config = dict(
    model='image classifier',
    translate=0.12,
    activation='relu',
    bias='none',
    mixing='cutmix',
    epochs=41.6,
    final_lr_fraction=0.05,
    weight_decay=0.09,
    adamw_weight_decay_other_params=0,
)
Rows from block 9 of a small image classifier, named by matrix and row number. Rows with one number within an expert belong to one neuron, the router's apart. Each number is 500 + 25 x the weight over its row's rms, rounded and kept within 0 to 999. All counts start at 0. Numbers have three digits each.
Before each expert's rows are labels from the 100 images, of 14976, where the router gives the expert most weight on average: "top examples" is what is common among them. Only what is clearly more common there than usual is listed. The data: retinal OCT scans (Kermany 2017). In brackets: how many of the 100, against the usual share in percent.
# router: slot weights (model.blocks.9.mlp.router.weight, 16x320, trained with AdamW), inputs 0-106
# up: expert up (model.blocks.9.mlp.up, 16x80x320), inputs 0-106
# down: expert down (model.blocks.9.mlp.down, 16x320x80, transposed), outputs 0-106

# expert 4
top examples: finding: choroidal neovascularization (99 vs 29.4)
router.4:507516494468494528520498517522507489501508460493486478530463519519457519500465534521509494509471517491469522466480488503521488490491465504491517552483454518472476503523497499510483502509517454534465489491475490462444488455500491493541529497496514529506489499504483484456505466506514473518497472505460487449515517558492500
up.3:544488471464528507466494511471492492506485516475481513505498534508477486513537460471517508504484500527476501482520475501502490468551492447497526497511537493519491487498518473540505479485476489431495475497466489537504517480524465504454492528487493468496520525522478500485477520449502546486453458510526571461493547459519494
down.3:461519542539477496483505498554506486519554507515517501512478476524468502493492537498510502470470502489492479508483495512515513494482526448513531515508481495475469513498516492476466514478492495524495495523514502487480546515516487443500479496539506511486480518488527527496484526521522468465552545480493468493461477554547505
up.4:476470495482497489541481524544494508506505499537477488501478502534510487499507483512484533514515474479519484514525491539519486511515515591475477506487521507506472481503487452551548482489468500493508499498496479520491517450507572505486513532507480460507482465528525489487515534475565470494485486490499515477520494521539523
down.4:505485510529508499548489462502492501502514514505463485492513532490480547503532552500475498507475484503503514490481500500525494523499510526479516525527479518524503488505489494500469493503512507501515521500537499512470524480536503505469508502516437480514482464495523507542517504509500515528489502524446486454510535511473469
up.5:530505495541480487503501505499468510463485502462520539489541473490507503462505523474521491503474473540548515477530524498483491516490493461534538503473474487508513490486547488482485463454467573500515490538498545445526516489473496501519532486496476481504502513522525509513506438506492434534524480479478514503535511467497486
down.5:488521490489502536524473521531457525504525511541501462515474478511501472455494472502476472464538470491489497499490510522534532500502487514505490516538479463479491536514435480485512516537522511504518496511515472511494516494531473467527445535444515449509477476491479477485524510473480553445481454547443484526494505499507454
up.6:508476465475472522501483468478471507519443546521508484522498496516508482474542551457509531472469511513526508476514483515509449540515478533495464490524501523499514483448515475469462519444488497477511481505455499516534465502516543499480514513498488524520474447517500468475494537486515500502517532536476474545506505521512473
down.6:522514481527466476551483499452465542519524496499469497512496523509499485491518537508536504482503519516504486534524470482493511492500501493480553471472525480499507524538495442494482495505477527493544491497539516538491528508512479499467465508515481511492523519490484451523445481489518548521458517520472502474496520516493491
up.7:497498465501537478478510542495469491482452517483535464502525507499471466443506519489463522497501560479479499557518473515502481526498521548482523481542533488506524501512488459479515532513495517464508468494486490464515494483527480501507466488528467494503491450548515490535507547562518474501498498478505485493457479520497472
down.7:538541512506528450545504541476540499460467525480495486484492490517455462510527492505469506539490492518516516474507566489530481477499482511519522498511529448496497501472510494501514455481530478449460504491534507488484496529507507540489533489507469509492546525528491515492536505478501480496521558464515476508495514492482502
up.8:499532539505515453483520520510530472443516485462506513525527532502485475490465540475474476459499565504488505482470508530525479517516533489491497516465512462464496492466507489511514509492523558469529470498494523516494506530534503511489497503462532487497502456561509505513480489502523547480488487509482482502495497506501491
down.8:488502473518500493509480506545533518492535494505515502484492486508476474469493492544483463496458516527488478532485453477488562524512520501511482503497547463498516467543510507496505511510462471563550452540502503522465526505508506463488471525512462498470502511455458484506484523509486503491514481490491478540455480510523479
up.9:481465491469487521498505524528506478514485478514521486509483476494505535496490522525534505501503471455519483490506510555506508499482473526502534495498523519546486504454504549502511468497535511488484464534498532460450476456550523486476494508510516516464520559506507493518503498483439486500473514485531491474543524438495541
down.9:510490488500510539480509472499480511496520506519482523521525510512436476490486490505510519496474529526431474491529502514445527494528493492502472474492490492471496508511484487479485512497468487483463508490535491497505537505513507475504526492454465439524465471492515521521525505526528522499502518480465503474504467472486490
up.10:485488544531508519517500464532473529538467464523513509520462499476477462525532489566491493491500500487491460491499506508461512508486506539484444516509481506509510511509478507534496473479490496504459534496501535520463478488528501534484479522498445482490524537459475445498492522495473504520473543531502505525515516476512537
down.10:497519464504526514525527467513516474483457456470492550516555484489562457511491505477469523499474483494549503488461506508527490490479529502507514474453469536516479454476519515529518441541508513499528473552529516490525520496525491463542479509526486497539488503517491535485488476527522483497501484503482477472517514513475513
up.11:486508484510533512516482464519454446534496491496456513520452534489478494523481512503504466530482484548521519511508511488500476470503519506524488496480492519498497510527515474519534451508458496551528527522536552510527490495524515521501498501518505520519468505521490522504481523469483487516500490507483480545530471538452491
down.11:529526525475497481482505519464500494485511497507551483449524487536484525518473507525511555495500455493504459464490523512527512494500516508493540460514504512500518494470515483518501501488489472464493481495476443506511472471528459501495522488495501516502455476514493467492497457525541523454469479497504526477448488470507447
up.12:541509544507497532500537466530534512528511487501526528457501489522482536556467517502492466505475513507499510491490505524511495463488489476498580465516508509477497522507452495539495486478484546496463508474500545513512453460548545540510541486502511489489538517449524496525493500514450479459520465478514553499511471553498477
down.12:516497470502516482490481514473457468514508504509500466510507469481479500487542476528503514502483455499508538473485521477483492498505511479503485507533536496491514495487529529475482493520505495500475504481526503483498546467496502467557471535481484513484490488534526476488529511511547483511486545489514537461532534483524485
up.13:524478511516526499445517481478504473522446501494483545445479483501495492535478482493483524489520472503543532489500498539486477518484489490553470490533478532549499486483499491512504477494491472449512464546477520515508466483505484561442515485527526530446483527442480470549512487481485457501481502476517454484500445533510534
down.13:502515518515484500466547532519470532473472456542485513519470499524537539542456512491463482499492536470530504526500508480518488502489479549458518501473520516510532540427493519522516542525461453484506510468461490531503467507529538513517514489497532516536524454496493501498475466527506478482523503475510487495496521506501526
up.14:495458505479472445521492511458514486538519533461518478506488471516537485453478519524484493480491494495499517515506487450517518494494493483503549493496497465518470494468516499490478505493464513467462489506501550535541473519502505505476458486472494501499483525515521521525498522499480482483516486515532477467482561516527502
down.14:504483506532502491490503463498509495489474497521455506512505540514503451483493487498459516507484506456518480476529489503520499531511546530478496494549493473502484529544488473492566499534522528475481449520498441494489511536474484483493557498463531472500479499505459519470553502461485475495509513472502489516501441516476556
up.15:541500515494493455485514512504526537492519462507502494462592514531505529461481487517456486534467521492511511521453493510502475533525443527484479486521497500539502492484528531515492491518487559509500549512500483523495509514544540519505507532474495527496510509508492482534519502482505490450523521508518538506503470465504490
down.15:490541489517535456522532496547506516448578511505458490499498520518502531492524539474457452493495493496512478520491508504470437506477472522465504463455478495491480489506479519518519481486507508505522526556546511518496501525506501516462516547534507502512518483509479494513537531493505495506496496494519497485518475463481520
up.16:488554467524540504519505501552464476487521498557488498499470494474464508477501514508469487501520474510518503472492522475468509442506468549491508513471478502489537502451466454519490501525471482508477521538462516503514502524482490516507498483484502520487484511480528522481566452505496544523562535515475437517502503517510524
down.16:519481488504488543521512520480497483518531487529477490514492493551511482456542534481501505451471469481487479484503495515489464543478497568515525459487481507539512451494546505464525475455484486492505476499528477477525467483533471516478486489521479526513526522518473474528445529509514499488460524500500522506513471488502506

# expert 10
top examples: finding: diabetic macular edema (70 vs 11.7)
router.10:501462510498522480505525550469545524442546493485530475475503509536481492513493467538488479461534516463470476486477485531466490519476462500480535492531463509499490509481545499508496463473475533504515525531511502476490496489489504504529498471522505542471497549437472467524480484479482470478473506531545550495498504460514493
up.3:514512451482457512519519534497502503544500499478521521506497494469457503530517538488520495466509482511486562518494514506493485506501512424494450536512497483494481495458499537484513541466492472483490498479474543496540523524538487529504507470493486485477503491547517509467511490504499480506520465437515471488534501516482508
down.3:495493519476501508555493481505505512485515516513472469517509471500434486471523516472513518459478509499493500533496478479493470508516465478503513449488539511471498477507499462464480514492464517454522534480467455536520522460512511471489559537485488534544511469467528495455526485564468511500508498514457518490510557509465496
up.4:526520450485532509531498505469526511561446469502434498486531519504469520494496443476485460510464469518449461518499504509509492461512499473510490512498495556519514513489504488530511510501529472496511476460486495531490504460497500524490500506483484534487532518523455548442500467504500476492448484483522476531508477519480459
down.4:514520490507500505467494492499498526516496532568516451512505498493517488509506531493489484487522499485499496515499461542480503529540520499459445516521510508539493504511554500473503506534530496527469519506506520519473512507500467420494508528500520473520476486541492503540526511501457488531522522497460493498481465503480500
up.5:458479496519497497448536491498540500435510490520460540487493483496506474565465475499513520484497506510516468517541544558471525510503483439511525535490505519494478519479480507492464540500495497504519548508524510536475493471496504461504541473495503493515515505505530514453486501515467515516482478550510535490500510481535485
down.5:519483502498516489507524506499483496476493459522506507512545470499521524472474529491473486462478548536509475468499480496479526460499521509496573496504516540499517493544533509514462479504457493519509481518530506534499502460453489474491475516540504495483562523445502500517499495563507508443520522545523503529525515472472513
up.6:476482468535448489501470538562547493512491465494528469512470498492534468572526477486476523487503488463513504490464531492488498487509513455497539528533499492519495510470499509517519453472513480503519497491512470501463502533495520497539489532465469475470497533461520505531506489511504503537478513516477515490494536439497522
down.6:487480506458476550509522460495518540510504475468506467517526506488515487542480471538538486461537498483516460543508522477518514494503499522491507517506469544497531509478522497498493530537522531488487496514518482491512498470514480510522475518470474494505443507479468487560485537507510517497548531486550526466465471568527476
up.7:522519464452500481472500496517511513560528526527496478484514461516468475492465501502498523474503484488515498534456503459487447492519498473500554482544550488513510540487493473484494517483472491504499496474505497527436518533483478514530514507521488525507466462521504482500531538477500467550506503501508453475472491521485536
down.7:477506505486458484484503486490470496506520474501485525499517485493479501497506476464559505544487502478505506552513548473472500467494486443462520513521494527482464459477522497438471491489557509456461507484536536525536461477484503483552516471502507482500511492531499533462517488496522512512532511490529488466508493495478537
up.8:509543579473508498486520509473529499492501498478494497538504508497490534486472511473504480519527460496475532472492534501484545506473465466537475510461487520495470529498480539555457529529482489506529511527499504492481479511472433462528494488551556469472513510490508493431493478483532523507481504471522509479444502488490458
down.8:488471503468479542524495537546471546513519530503511489520516481511558464473530484542490486499521547477479488546471438531489515500490500521481487478490497500500493499485466483529484509517502509526493534490561483503501489468469501484516482475464495474513460521539547479496509511510503481515496499454490509473492482526522506
up.9:518503529488522495475475513532472486476480489513494505539495502507513507479465472542508488463493482462498545519482499512545510526519536539551502532534456504474536523496490487528503484513516505464473510442485517541489499521487455502459491507478478516501518476523507487491524509465530516495535461491537476491490532541472527
down.9:508482480520482511499514468482519549542487458479492512450514477512493455465513484534491522538500521470520497446496502501492534523524479463454480533520503540468459492498522550459500514509507523524510497482507499470472494511507501511520486500506557508484486512491478514475481503470497483467463486504545485513477478505511505
up.10:517508452554482474513509526477429500475494513426554510482530536504501485560493511518485510504510487464480482497478490492518511478474503483480537476494504518506494511493500499486515563545524479517499492478498506469486494517508506540499502503522541560454483483505533510525540454462520510512507500509522470467501519476513515
down.10:485512553509477560504480466511518553496520447563486519470493514491443520537510460503531509501516534464493508502525502507463519515488494445534513478538507555516502465494529513489478492482502525467466538504502515513440474500483550515509528516495484520525507537544445488515532502484501412472519505492531503493494493493461443
up.11:501487480500487497494469492456527499526519471537507512468520536491468524481483442465537503526464459490490528523490489547504493495506465451465501524550486490559465541465507499489452517499531495545499468462499582504445496491536497465508511490508528510486492519546487470521494494470492495497457506491498483495500550496477502
down.11:485490456511505485513492512504505479509468509507506484457493484547516465503526509488484516503481533534545466510474518521496466541526488538499489458519510517477549497491573490491518484496514492489541512535509506527516515494457492493521526505477469464498510498469492506474475506505501463509543530486496549506484461463513506
up.12:500524470477510520522423494523480539511498476478463531552509528531481447503496454467545517517495486483505468520500533519491514528500500522480463489480533497489553528516475481490476463519484472523461471485514515525501462506504493515524488488494507512500482468496506461491527509482507535526490525530496510507513503538497481
down.12:504518531494457513525495500508509517560553499514536518438511474497515550507481516523525458477527477464496508534453478495511525487494504479493528498525507505519551519464506477534515550489487458464486508471497530483485500515506527517512465511511468517520469506480472526469524501490500554513471466518544488469458490498464525
up.13:518460523501520515505484500495451487509527524489466513520528518511529503487534477476490486507483520537529487510516499518502497503500477502515502449442526478524469509507441491521487467519510447489488506446468461475520487526519487504515487475489501489504520536509493499476528442505505529486546469499480494527498506523509521
down.13:484493482502447439515512502453502491518480503494505494496483511463519514494524503544482489514497459492502475514488487514463498466522510461508509481544504487534532525527487517485515486471548494506501493493531494462494503480544507511501499460519483496455539555480518476517485466515462537526512484530576507448497541496518487
up.14:492524487467497517501472465519513536516509511518496512511478536492445494512491496489526498506500463489484488511498464499491519513490467530477462517572508502463502495525466517510487470521482528516531477497508554487479512517505527507485498489505510450500510508494501478477524528477553501489466481517526502483514484503462515
down.14:489504515466498507490470487475459508507484482488465509499513503488477483463492496457483521491443504532456497507497525439538492558516534536462557495438510476488540484498514451487581482509479490489522491491489496497501490546509497508502480534525490510554522478500480494513486455503510533486491485520542526463493509526518500
up.15:528466498498502503504484478512509483520513501478507542476500482498529478441528437429528522490509479503515484505532510473524499456499506465521440472519484509533468527508480494527501537518489521503500490497540495496537513476522515517463517482475496504492470493565523483458491506508438483487496499516494464508480563513526488
down.15:457469517498473472467503530550525484515500520499489495521504506498563478505476493503483521492522499502467540506519513537479490570484506497451513497464444483507515466461534533510465454502512494479517527516494492496443494492534491474554536497519488493516515494491478520505490484491477482494534535498496473512450521507523507
up.16:504500467503496533493479501497496535503475475545493491538483518494471512504506485517495503485509516468481485455461502529527528494494473508494521532502450505494491507518521485501470461475499552546454479494532443497454528481551554475544456521508509519518488466478517484516486483514534513560486522486449525537435516516474495
down.16:517511491473466471526544466485520519498487494520544515486513490533498484548525481521527517486515449469535490506507498524498481451489480474520461524561510485514516540492466482492479521504466469471481483556553537484517493512471524517469478506490492502528473481477483486508519515499508501449496505529563492477509500457513546

# expert 6
top examples: finding: diabetic macular edema (99 vs 11.7)
router.6:533514506506513509467485527471562498504541482500499471533488463501538512518470525514543474473518496475506546503439523432479492485510474472495538489494477521504477511476501512513478493490493475501515508488524482567518501506527477439527493504486488484511535492491516509499499477475450490497542529505512503489459482479532504
up.3:517530510505502497487504536500520509524511525514485483491514507509508499475457558534480510491490522484481481508463491467464525526481510506496562507489511534505549482478540474509487504535484487502489482455473514516513475520479496471517492471507516498484498499523513556436508447515473460467519508526523478455444536525528467
down.3:538497495497486493537498515517526493511521513525447471528502496520512521487559454503463500513480470472450480506512504486532534507476536493467475515523503467498505534522462550509525479490512508496476517514572437439518505493463491440512500556500536508507500502514498473490513523494550526460486507511485510481504512515535512
up.4:472497509516481518518477497563479464448484460515532471472504467464466508521457494513500472514475504525535521475518523526546547486454469515519522529546467508465543537539477488532484480517490473524534493549507518528496513512496493549469525508511509513483496492453501487494501419491470530522497494513480470501525488498498543
down.4:502490496480543472488530497456500508514481484474502525526517529498514526486504515526453505537487486498503526487511490490519479496464471531506459468536538477501498485494477522491493480489574488500464536444514517511466468530519518491475488492521473490538492514561516483542502511539484544481507470479547482515492516461471468
up.5:492536479556524481510502535466505489473510530532465504496472493455441504503507507458490465457525469491515506467517494448503535510482526528513484492517496491460561487482489500475528525516515483506540495465482527479502526526479496520458506493485464472485505474493509536515515454510489491521503503498548489500487476457530508
down.5:578542493519508517516477491483486489478512499494448499529495517493436514501555475499532526508468476564471524455487515474488523510461512466508531514467486441460521492503516482428511498490495511458480481468541513485503523523505473537512494505501463501476535512526497505495494478510509540523512523489449493515488525467487522
up.6:489475487520519491525468452470515472478440490482499513455535502498488478497520510458475475515467493494511480490508442544484506513491516451540502469466479501530526486494508476526467518519546523488505511506500511529499471503489452555521501467497529477546504474524507564534477478475511539515507495487547481535464506519489479
down.6:489498526467524507514509499480490480463544508491501474523486503499522494455464561468482537519503483493490498502493502510508514509463563506492491529525501482492498532531516495502465453498522469498506454499455477537535533498481529464487472483524489492485540469436499508490501480460485576506491480531542526551499438485438502
up.7:515494479513540481474480445514498478485486512499478539470514516501565527483523517502499489548476474520536492499518512474506452500497556491482490495517514497570476477505520461479485510546520569497538485507541504543551494468510471480496506521478523483484533553487521487475510542517496539505548505500483488530483503469504481
down.7:449460527474520551465505499481512484446489511528529526494480505522514494558452508493517524474502523475496475506524485507470531512443548497523517531497506501487480491549483520517506490495518466539462499478454512501493478537486522517507504495489502515548502501501522495520504516523527443486478474554447503521536506522503504
up.8:540503493495486480514513566452502505504484516455506517510510498547516506481480486535502522478538507502479496460464490465468470521503509544488544472501489545510533533476547488483511472465489487512515532495508459499493499514517487495505498522497487528524515469486480514531492486515486495460500489523478529503436505482531503
down.8:495521476475536501500487472532528500462480486504477483519495467521506467490511480511517558495520509492500528490540536569495496529466512499480488507462502467511519469500508517527505502535497510451523464507497508517487515456497548494481478533522540496471506527511509473507481519503509467474488517510482510459515470492487468
up.9:459481508499474462515522515500518500475489508544483498489519501488524505486526509491537512504505470524483503525508478552489494508498525448466542428510531464474505508491441505511537491522523517484476515510481517517552523510504503479533472515483499478501499472490503463476533549500529491507473496524541520550479471469490498
down.9:498488516514517509516508479466542464534475548462507555485490499460505515497514495438501522538482499532454476537506510520513454453492495492501475515505488471511442502476520490492532496524500498490516483528556516490477482516503530491486478525521498519499517532499498530532523530477509535450503484519481482518504444505473548
up.10:505538542499483474489499526465516506494508512498497521478480490517443529492461522444548490480516442495489541502471536444520535518481488468518497493477484484501507518461504488516511499490524458520519542481493515485475510521506480505478480466487524470452486526505497541446501425477467517476518501510545503475505486495537513
down.10:526524477477556514510481429531499525522496494504486502524498495529457495480520534498504499505547547498470509455481518477488545512513518548495473547466464506488516490489485530485473505489565503482462482459525455498513494513476480504487465516530480480533499465517501512552544517503511533505494488526488488499476502496488531
up.11:507524481496495505512490484499486499428529497514485517504523504524492485492511545517495485513490484469523505551498517466551490468516503496521501467576477483525483494499537529476505524498517503494524484510485484510556490528459533501490483524503484523529548470518485488537517493552491503502484531499504484498509510446526526
down.11:438451492477491515494506521539500490463451537519499514522519528473546461503452490502500525493505540493523432521554498476500510523474518496505459496508530547479494514531470505518528508519457512483485534529509484482480477480499529487488523503525495521530483484487488471561434463552470487494525496559499478518480540514498513
up.12:501503482435496458505471488464529531499499539502529474504520490492506528489496500484481483493500519525483523532495488512474489451500494508492537496510515493495500517505536514488509557463525542507526537444495528499517505522455491533491491483480505498467491512537512510524488459519510453530488511482559522520527479441496496
down.12:559494481532470495496489493529543473506468527492475506541466515510541511546513527495452488484471480494522510476512490442482480511524520531491527538506509516529519483556446462476488466465528527516456516499487454491488493490514472527467522486510477495494456500473497537481530530466524526472503496523485494529496512483484492
up.13:498472478512517496533462540487490489495506515472502489467509517511480504461510501521439505461496512495499468532520504460505479549506492532519494489450509478509543480506525507510500526498452557491511470452508486454531489517465503509467507477501492503508521525522485521559484488525466505519515497487507484500449491518525489
down.13:489507486471493524538464520510554502498541523515493522476493522550485472539528508508528470498453503531513495518473513506510434485535514515492500494468494465476503498533475484465503507445468505473508505504520555494505484493506501538524498490504479505488491524499522500538557541525540474513503499510494490479485505536464506
up.14:466498515565509485473511531515444481485474497485483569522505468507483488483504450524481511536538499462509500474471510497509513516456523507540485493460491492523506495520495480538496510495515519489547545487476505466504552536446489507501448504485486513509498455534508501519500506504464528498481501501495449501486486446523486
down.14:493526469509516469492550475529503488503501549507478497479459521540465537471528532540514483515478523493495479523510524517512507476507523466466481528499490536508485494542504484496497475478544490496482506516550567506510534454477509512469476480523536513510478521436513498516543510515518531524498499521480520517519497505523515
up.15:501500505517481499545518473462523491482552477439494525528518495518493478509499486476490517500520455502467481497527520529508473504496519500499484470468499506494478476508502544524435527519511493510529458509505452494553486524484457489489542504518513514508510505536460452497522473517537470466476480472472533475495526509467532
down.15:515500512484468484513532507488469550475520531497502508484490523458509537511474497509503482480508471513477506487478453483463466453541485521478508464556463485506487495494493422459513508507427504477547505504494474471520500509505495480531520491501452469458487496477507516521444482484516489505505499514516468467511458488513482
up.16:490478467469511538478527487526495487522474486540475477489507507512530500516499494514492517529498489511529481535514484515515496514503499496493518498514508514533554473535508513510501477549487477527546478467515432486467489436468520516492512481512519492507519549451481470523478469496511483513518503535517475495521533538497509
down.16:468479521528502514471535512477472480495507500537497487506487522507499469514491474492526534530520475506503512526495503509515529501504509475529474505490528491500481493510502508464503526515504495494487496540487471524508473506502474492538533527499488515507495506505491502482497500502512498478500531514506549472506517454492468

# expert 12
top examples: finding: normal (97 vs 51.6)
router.12:498516510555529508504510515499494522500490506495472489485507521512469478488524526494518490456504480541501530513487485471469474522519528489553464496478451503484506497472543465513483518479424462440534524502492524493524550511509446535466477489494444500472456502527529513530466500452472447492499475484511487509466489494490486
up.3:486476509485542490507479466487483476489503531550462497506533519509484503516506462527483474484488518498536446497542475507494473454518523532477469468478536502507481484523498562477518485506519498455513508528521464531529470518464504521444487520514478537520506494506504534473513531495496493476540486475535513487541482507498538
down.3:485497450542474516456526509502482487507483467514518482493494485489499547557527477462473524526510530476509473524492520514517475514522449444482498501522500484478520506504509488453517536425511486539486517468534521439506476482514490469505502481480493501505486514463503467479483548501502535499491508484497477490500520569522527
up.4:495505466514495549482492515503505467561481501569482476502477495498484503484428465556519512465493523519481454483493519502499534475507490479496488482524510514527475465516555504509506508518435494479507498533505534527488475506522506490550494538472502486479510483479489527482521495506485498518447501518509539478501521517488481
down.4:505495509528523475520502485483507531448488501490486548496519531512500482532514498481495483465489486481481473531513488519484531481501458553489518510514509514477514485527508497469568490512462507511528510515524477557512480520523509530484485532496511508491558480486460546504538489501489435478536476539497521493502457473514514
up.5:475452499495515477541482474462522524468534494523519489491519519506510462507478464513492510492511584489487473521505429506493520478474562498494481459544526461541519520537513503504496485498483511482504533472487504519479549506487546514472505509481479497495501504499495472512528502466456493466513544481533454481515503514541541
down.5:528466480525472532483472492517462473576457522488495463517488453492507488527528531527447463456522541489536461459487510534476480534534492537505482510561455509488515515503494518486545531515482500517478517525526491513519495486528501499463521479491511530499491538505512520503516566522509493519489467475478532502551489526449490
up.6:508480463477534510506459472492482455452521509497530484499465496476546467498513482469498514470516486487509474516448471548497500489481493523514484519499540463522513468538497512519450498514589542502490479432530454491508505509482503484521484508485509506471527495471521516516554530528527558512492503492478493513485534510504489
down.6:496502491518521490516528479515489545557477495500490538504495463527546524494516508529505525502484481460494524505442506534475476525522527477481494517480491509509465483525510493453434461482480499489493514493519505476461484466467515506532516518497520522491453522489491415503481504510536472509458545496517539527529498548518466
up.7:514542520503486490489495474496470515490500515492471512499519510521458503511508543505529500502473430493513523482509481426484493539511522541519472522502475502528532497469494493471506514486524482504495515485527469495468508511579494525462478517539473547504477480568494539531483511499507503495511487513490432458466510471505495
down.7:524505498523540533544471519477499456489497494485494485540521476478428479475520507514512476508491518541473491475462519468477492505449520497504530503439481445512508513457525454487484531469488525481522465501502528493514533521484479482488504512487491508499487497532494484539495489488499533505517519477510541505492462471488495
up.8:493458500501514515494519499491504506531498466475518487444503476460484467485511508497495519506515510511484540533524452496543485493535519489506537470478523515524509531526479507509505519489474503542549547556487494518504491499528466534505510528506503506512489490507498535511492455504508484501466492543510490499468489498495505
down.8:485492513504543497494511525490457474506541527516515546521499507497515510480555528493504524518516541531543525498484525536513453458491530464516423496549523479503459463493504472494510535500477524505414487495474532498503503465500531516507480494461516498460509501476465501456501527494451482498508486494522521564521465526495503
up.9:499492516494484507485495467489532506508542482499491476534490534465529505498501493497502504503490515546455473495506482476515493527480512500522544455537495481490505487497518480517515499516484486503525515535518460501460507516519497479553481510481516493528510507527470510520492539497510504503495494485499509544492479487459537
down.9:529469531512506514476492519487480529482507522492529547520496507507504497516513485492481520505509522465528518513512509485492491483465503540534449446494533543479497471542510534481532487494507542503491546475472533524535489492496484519487496501523508480499485522501561529515494535503509485536522473539464457488498523499504489
up.10:464513517461491472487497434547460518467488461495500484477470464521545511503505483480502455452483503513492496514481531504457473492498492520525539491487480545512480486533497477537513458508523476486564522505485501515507492517471477497517521496486537492460507504464482490513510448467445502505483508489483504534518487491524493
down.10:521508492487574477513485518528541458502535534514501497537539490513502545490493513517518487553539499497497515523478469523510511505516483496491484522484533501506502476481447572465540478514535515519413494481511486532488467441491502480462490538485499496504480513478504515483497546512520511519481516501485480491486474489498466
up.11:519449509456504524458517481488476490543513475501501491503488517513482541490485467516508504524534526452507532465502494529493534535479530518516488485542508521552519464509521470496486515509521513463475487535466466496513491494537489529534490492502491542482527486462489508490527518481523501481529502534515528473548492465512495
down.11:494497476523491454518513500517506484464484478522518515508512491489528531501509523517462489508501525518490524552499475516489471489513489475489492512465511530484467515443526561518496497521520505518491512480497514479499447487477489452502514492508498535509521485477523478483470451556471504548455487491500492523488524555503506
up.12:510512512484543532504485497494522489467511488532495488504525504531539444508499463533510499465501512500486507432469483547520505458485491477530533469475505550488529483456496479520473538532495537475529494495466491518484519500461506498572493485475472488555527512489531527479496517488507443478503546502534444500484516479465478
down.12:485519492549445483489512510544494497510498503514481517491490462549482482496450516499466521522474515495507490516527533476500526508478545512535506517510514460532495462504486503506482487458498506489513521501507554517495494480542534487435491503440513511440532497474505487528527470504521514437495503523469526490484468552532503
up.13:473434472512448479486493521511493523517475493493524544514538486485505500442503472490502528487526478516467480454493530510510498535508474502504499462517469502478476544542494482551477491471463493441543497478532482490460505504504497523523448489491485454538503487455491501478501509482537497491465496474490564506477498450495497
down.13:507530515510519496540558474527505485495557472518495501516452531507442500491468487474477498520508525503499509484552501528494541492473506506479480462486522468499473466508499524485541494528547515451441519536464511512503521505509516565476540514468494510489537519510504514469510504540462460523502575518466480492529500514514506
up.14:445525530519486525512462539482510480504459502475551492491518504483501475511538478494490497517471524526454488490476508531503493496508556507504513546548522476514546473496456489531528483498560511488494517489528529486536528516467452511539480480481488490477528482493520483471489478512502522514482525508479482520506507547540489
down.14:505466487480517517504497445517522529481455503498492509481456501542479493510468497454476518526554465515531513505547532515466515480494481482515499510506504492472459518485519502536475564551487475542451521575493500512497486464486516485535532490487529471554467507463471491521462466471517464441497507502507512472523507485503495
up.15:533474492506443523529479491492515481512505474523464475495487520491516505493496512505479483460488514475516520505501520500442516505445489486486535498504490483506510504411513496492504516515491464507456450529473495469515497460508484509499488500516521465480481589495526513500475463498491493478533498463502512466512480499501459
down.15:497490505488578540481457502487451498461484525444495519490522516526482483516518511529498498505522486501503533494507464484498498479478501550508477526531512518496509527498486533478505541524491511506490492486550477584506491517497476482493485483516480496477547483522537496562548516471493535471503499515483497497487515490452490
up.16:455470475526497486486508490488506496517457551532480537493486518508481557558479483495498491491449550530493447510505496456492487532515483510514502487471492537514460507522534489524510491490489455484504510467476508507441510474534458529486496483502491504534510507508519498477527497482470481538480482495496515478518505510489530
down.16:492504532522546526520512522526523541489529470518500476513518504470526487498493499510513505505514437495471521567527461524536544525482505510452456511497516517500507486491461520524538524514494503522522483516520493505509462484454507449518492516471521495484502485557518502466473483511481488440457474515528505499463481476530488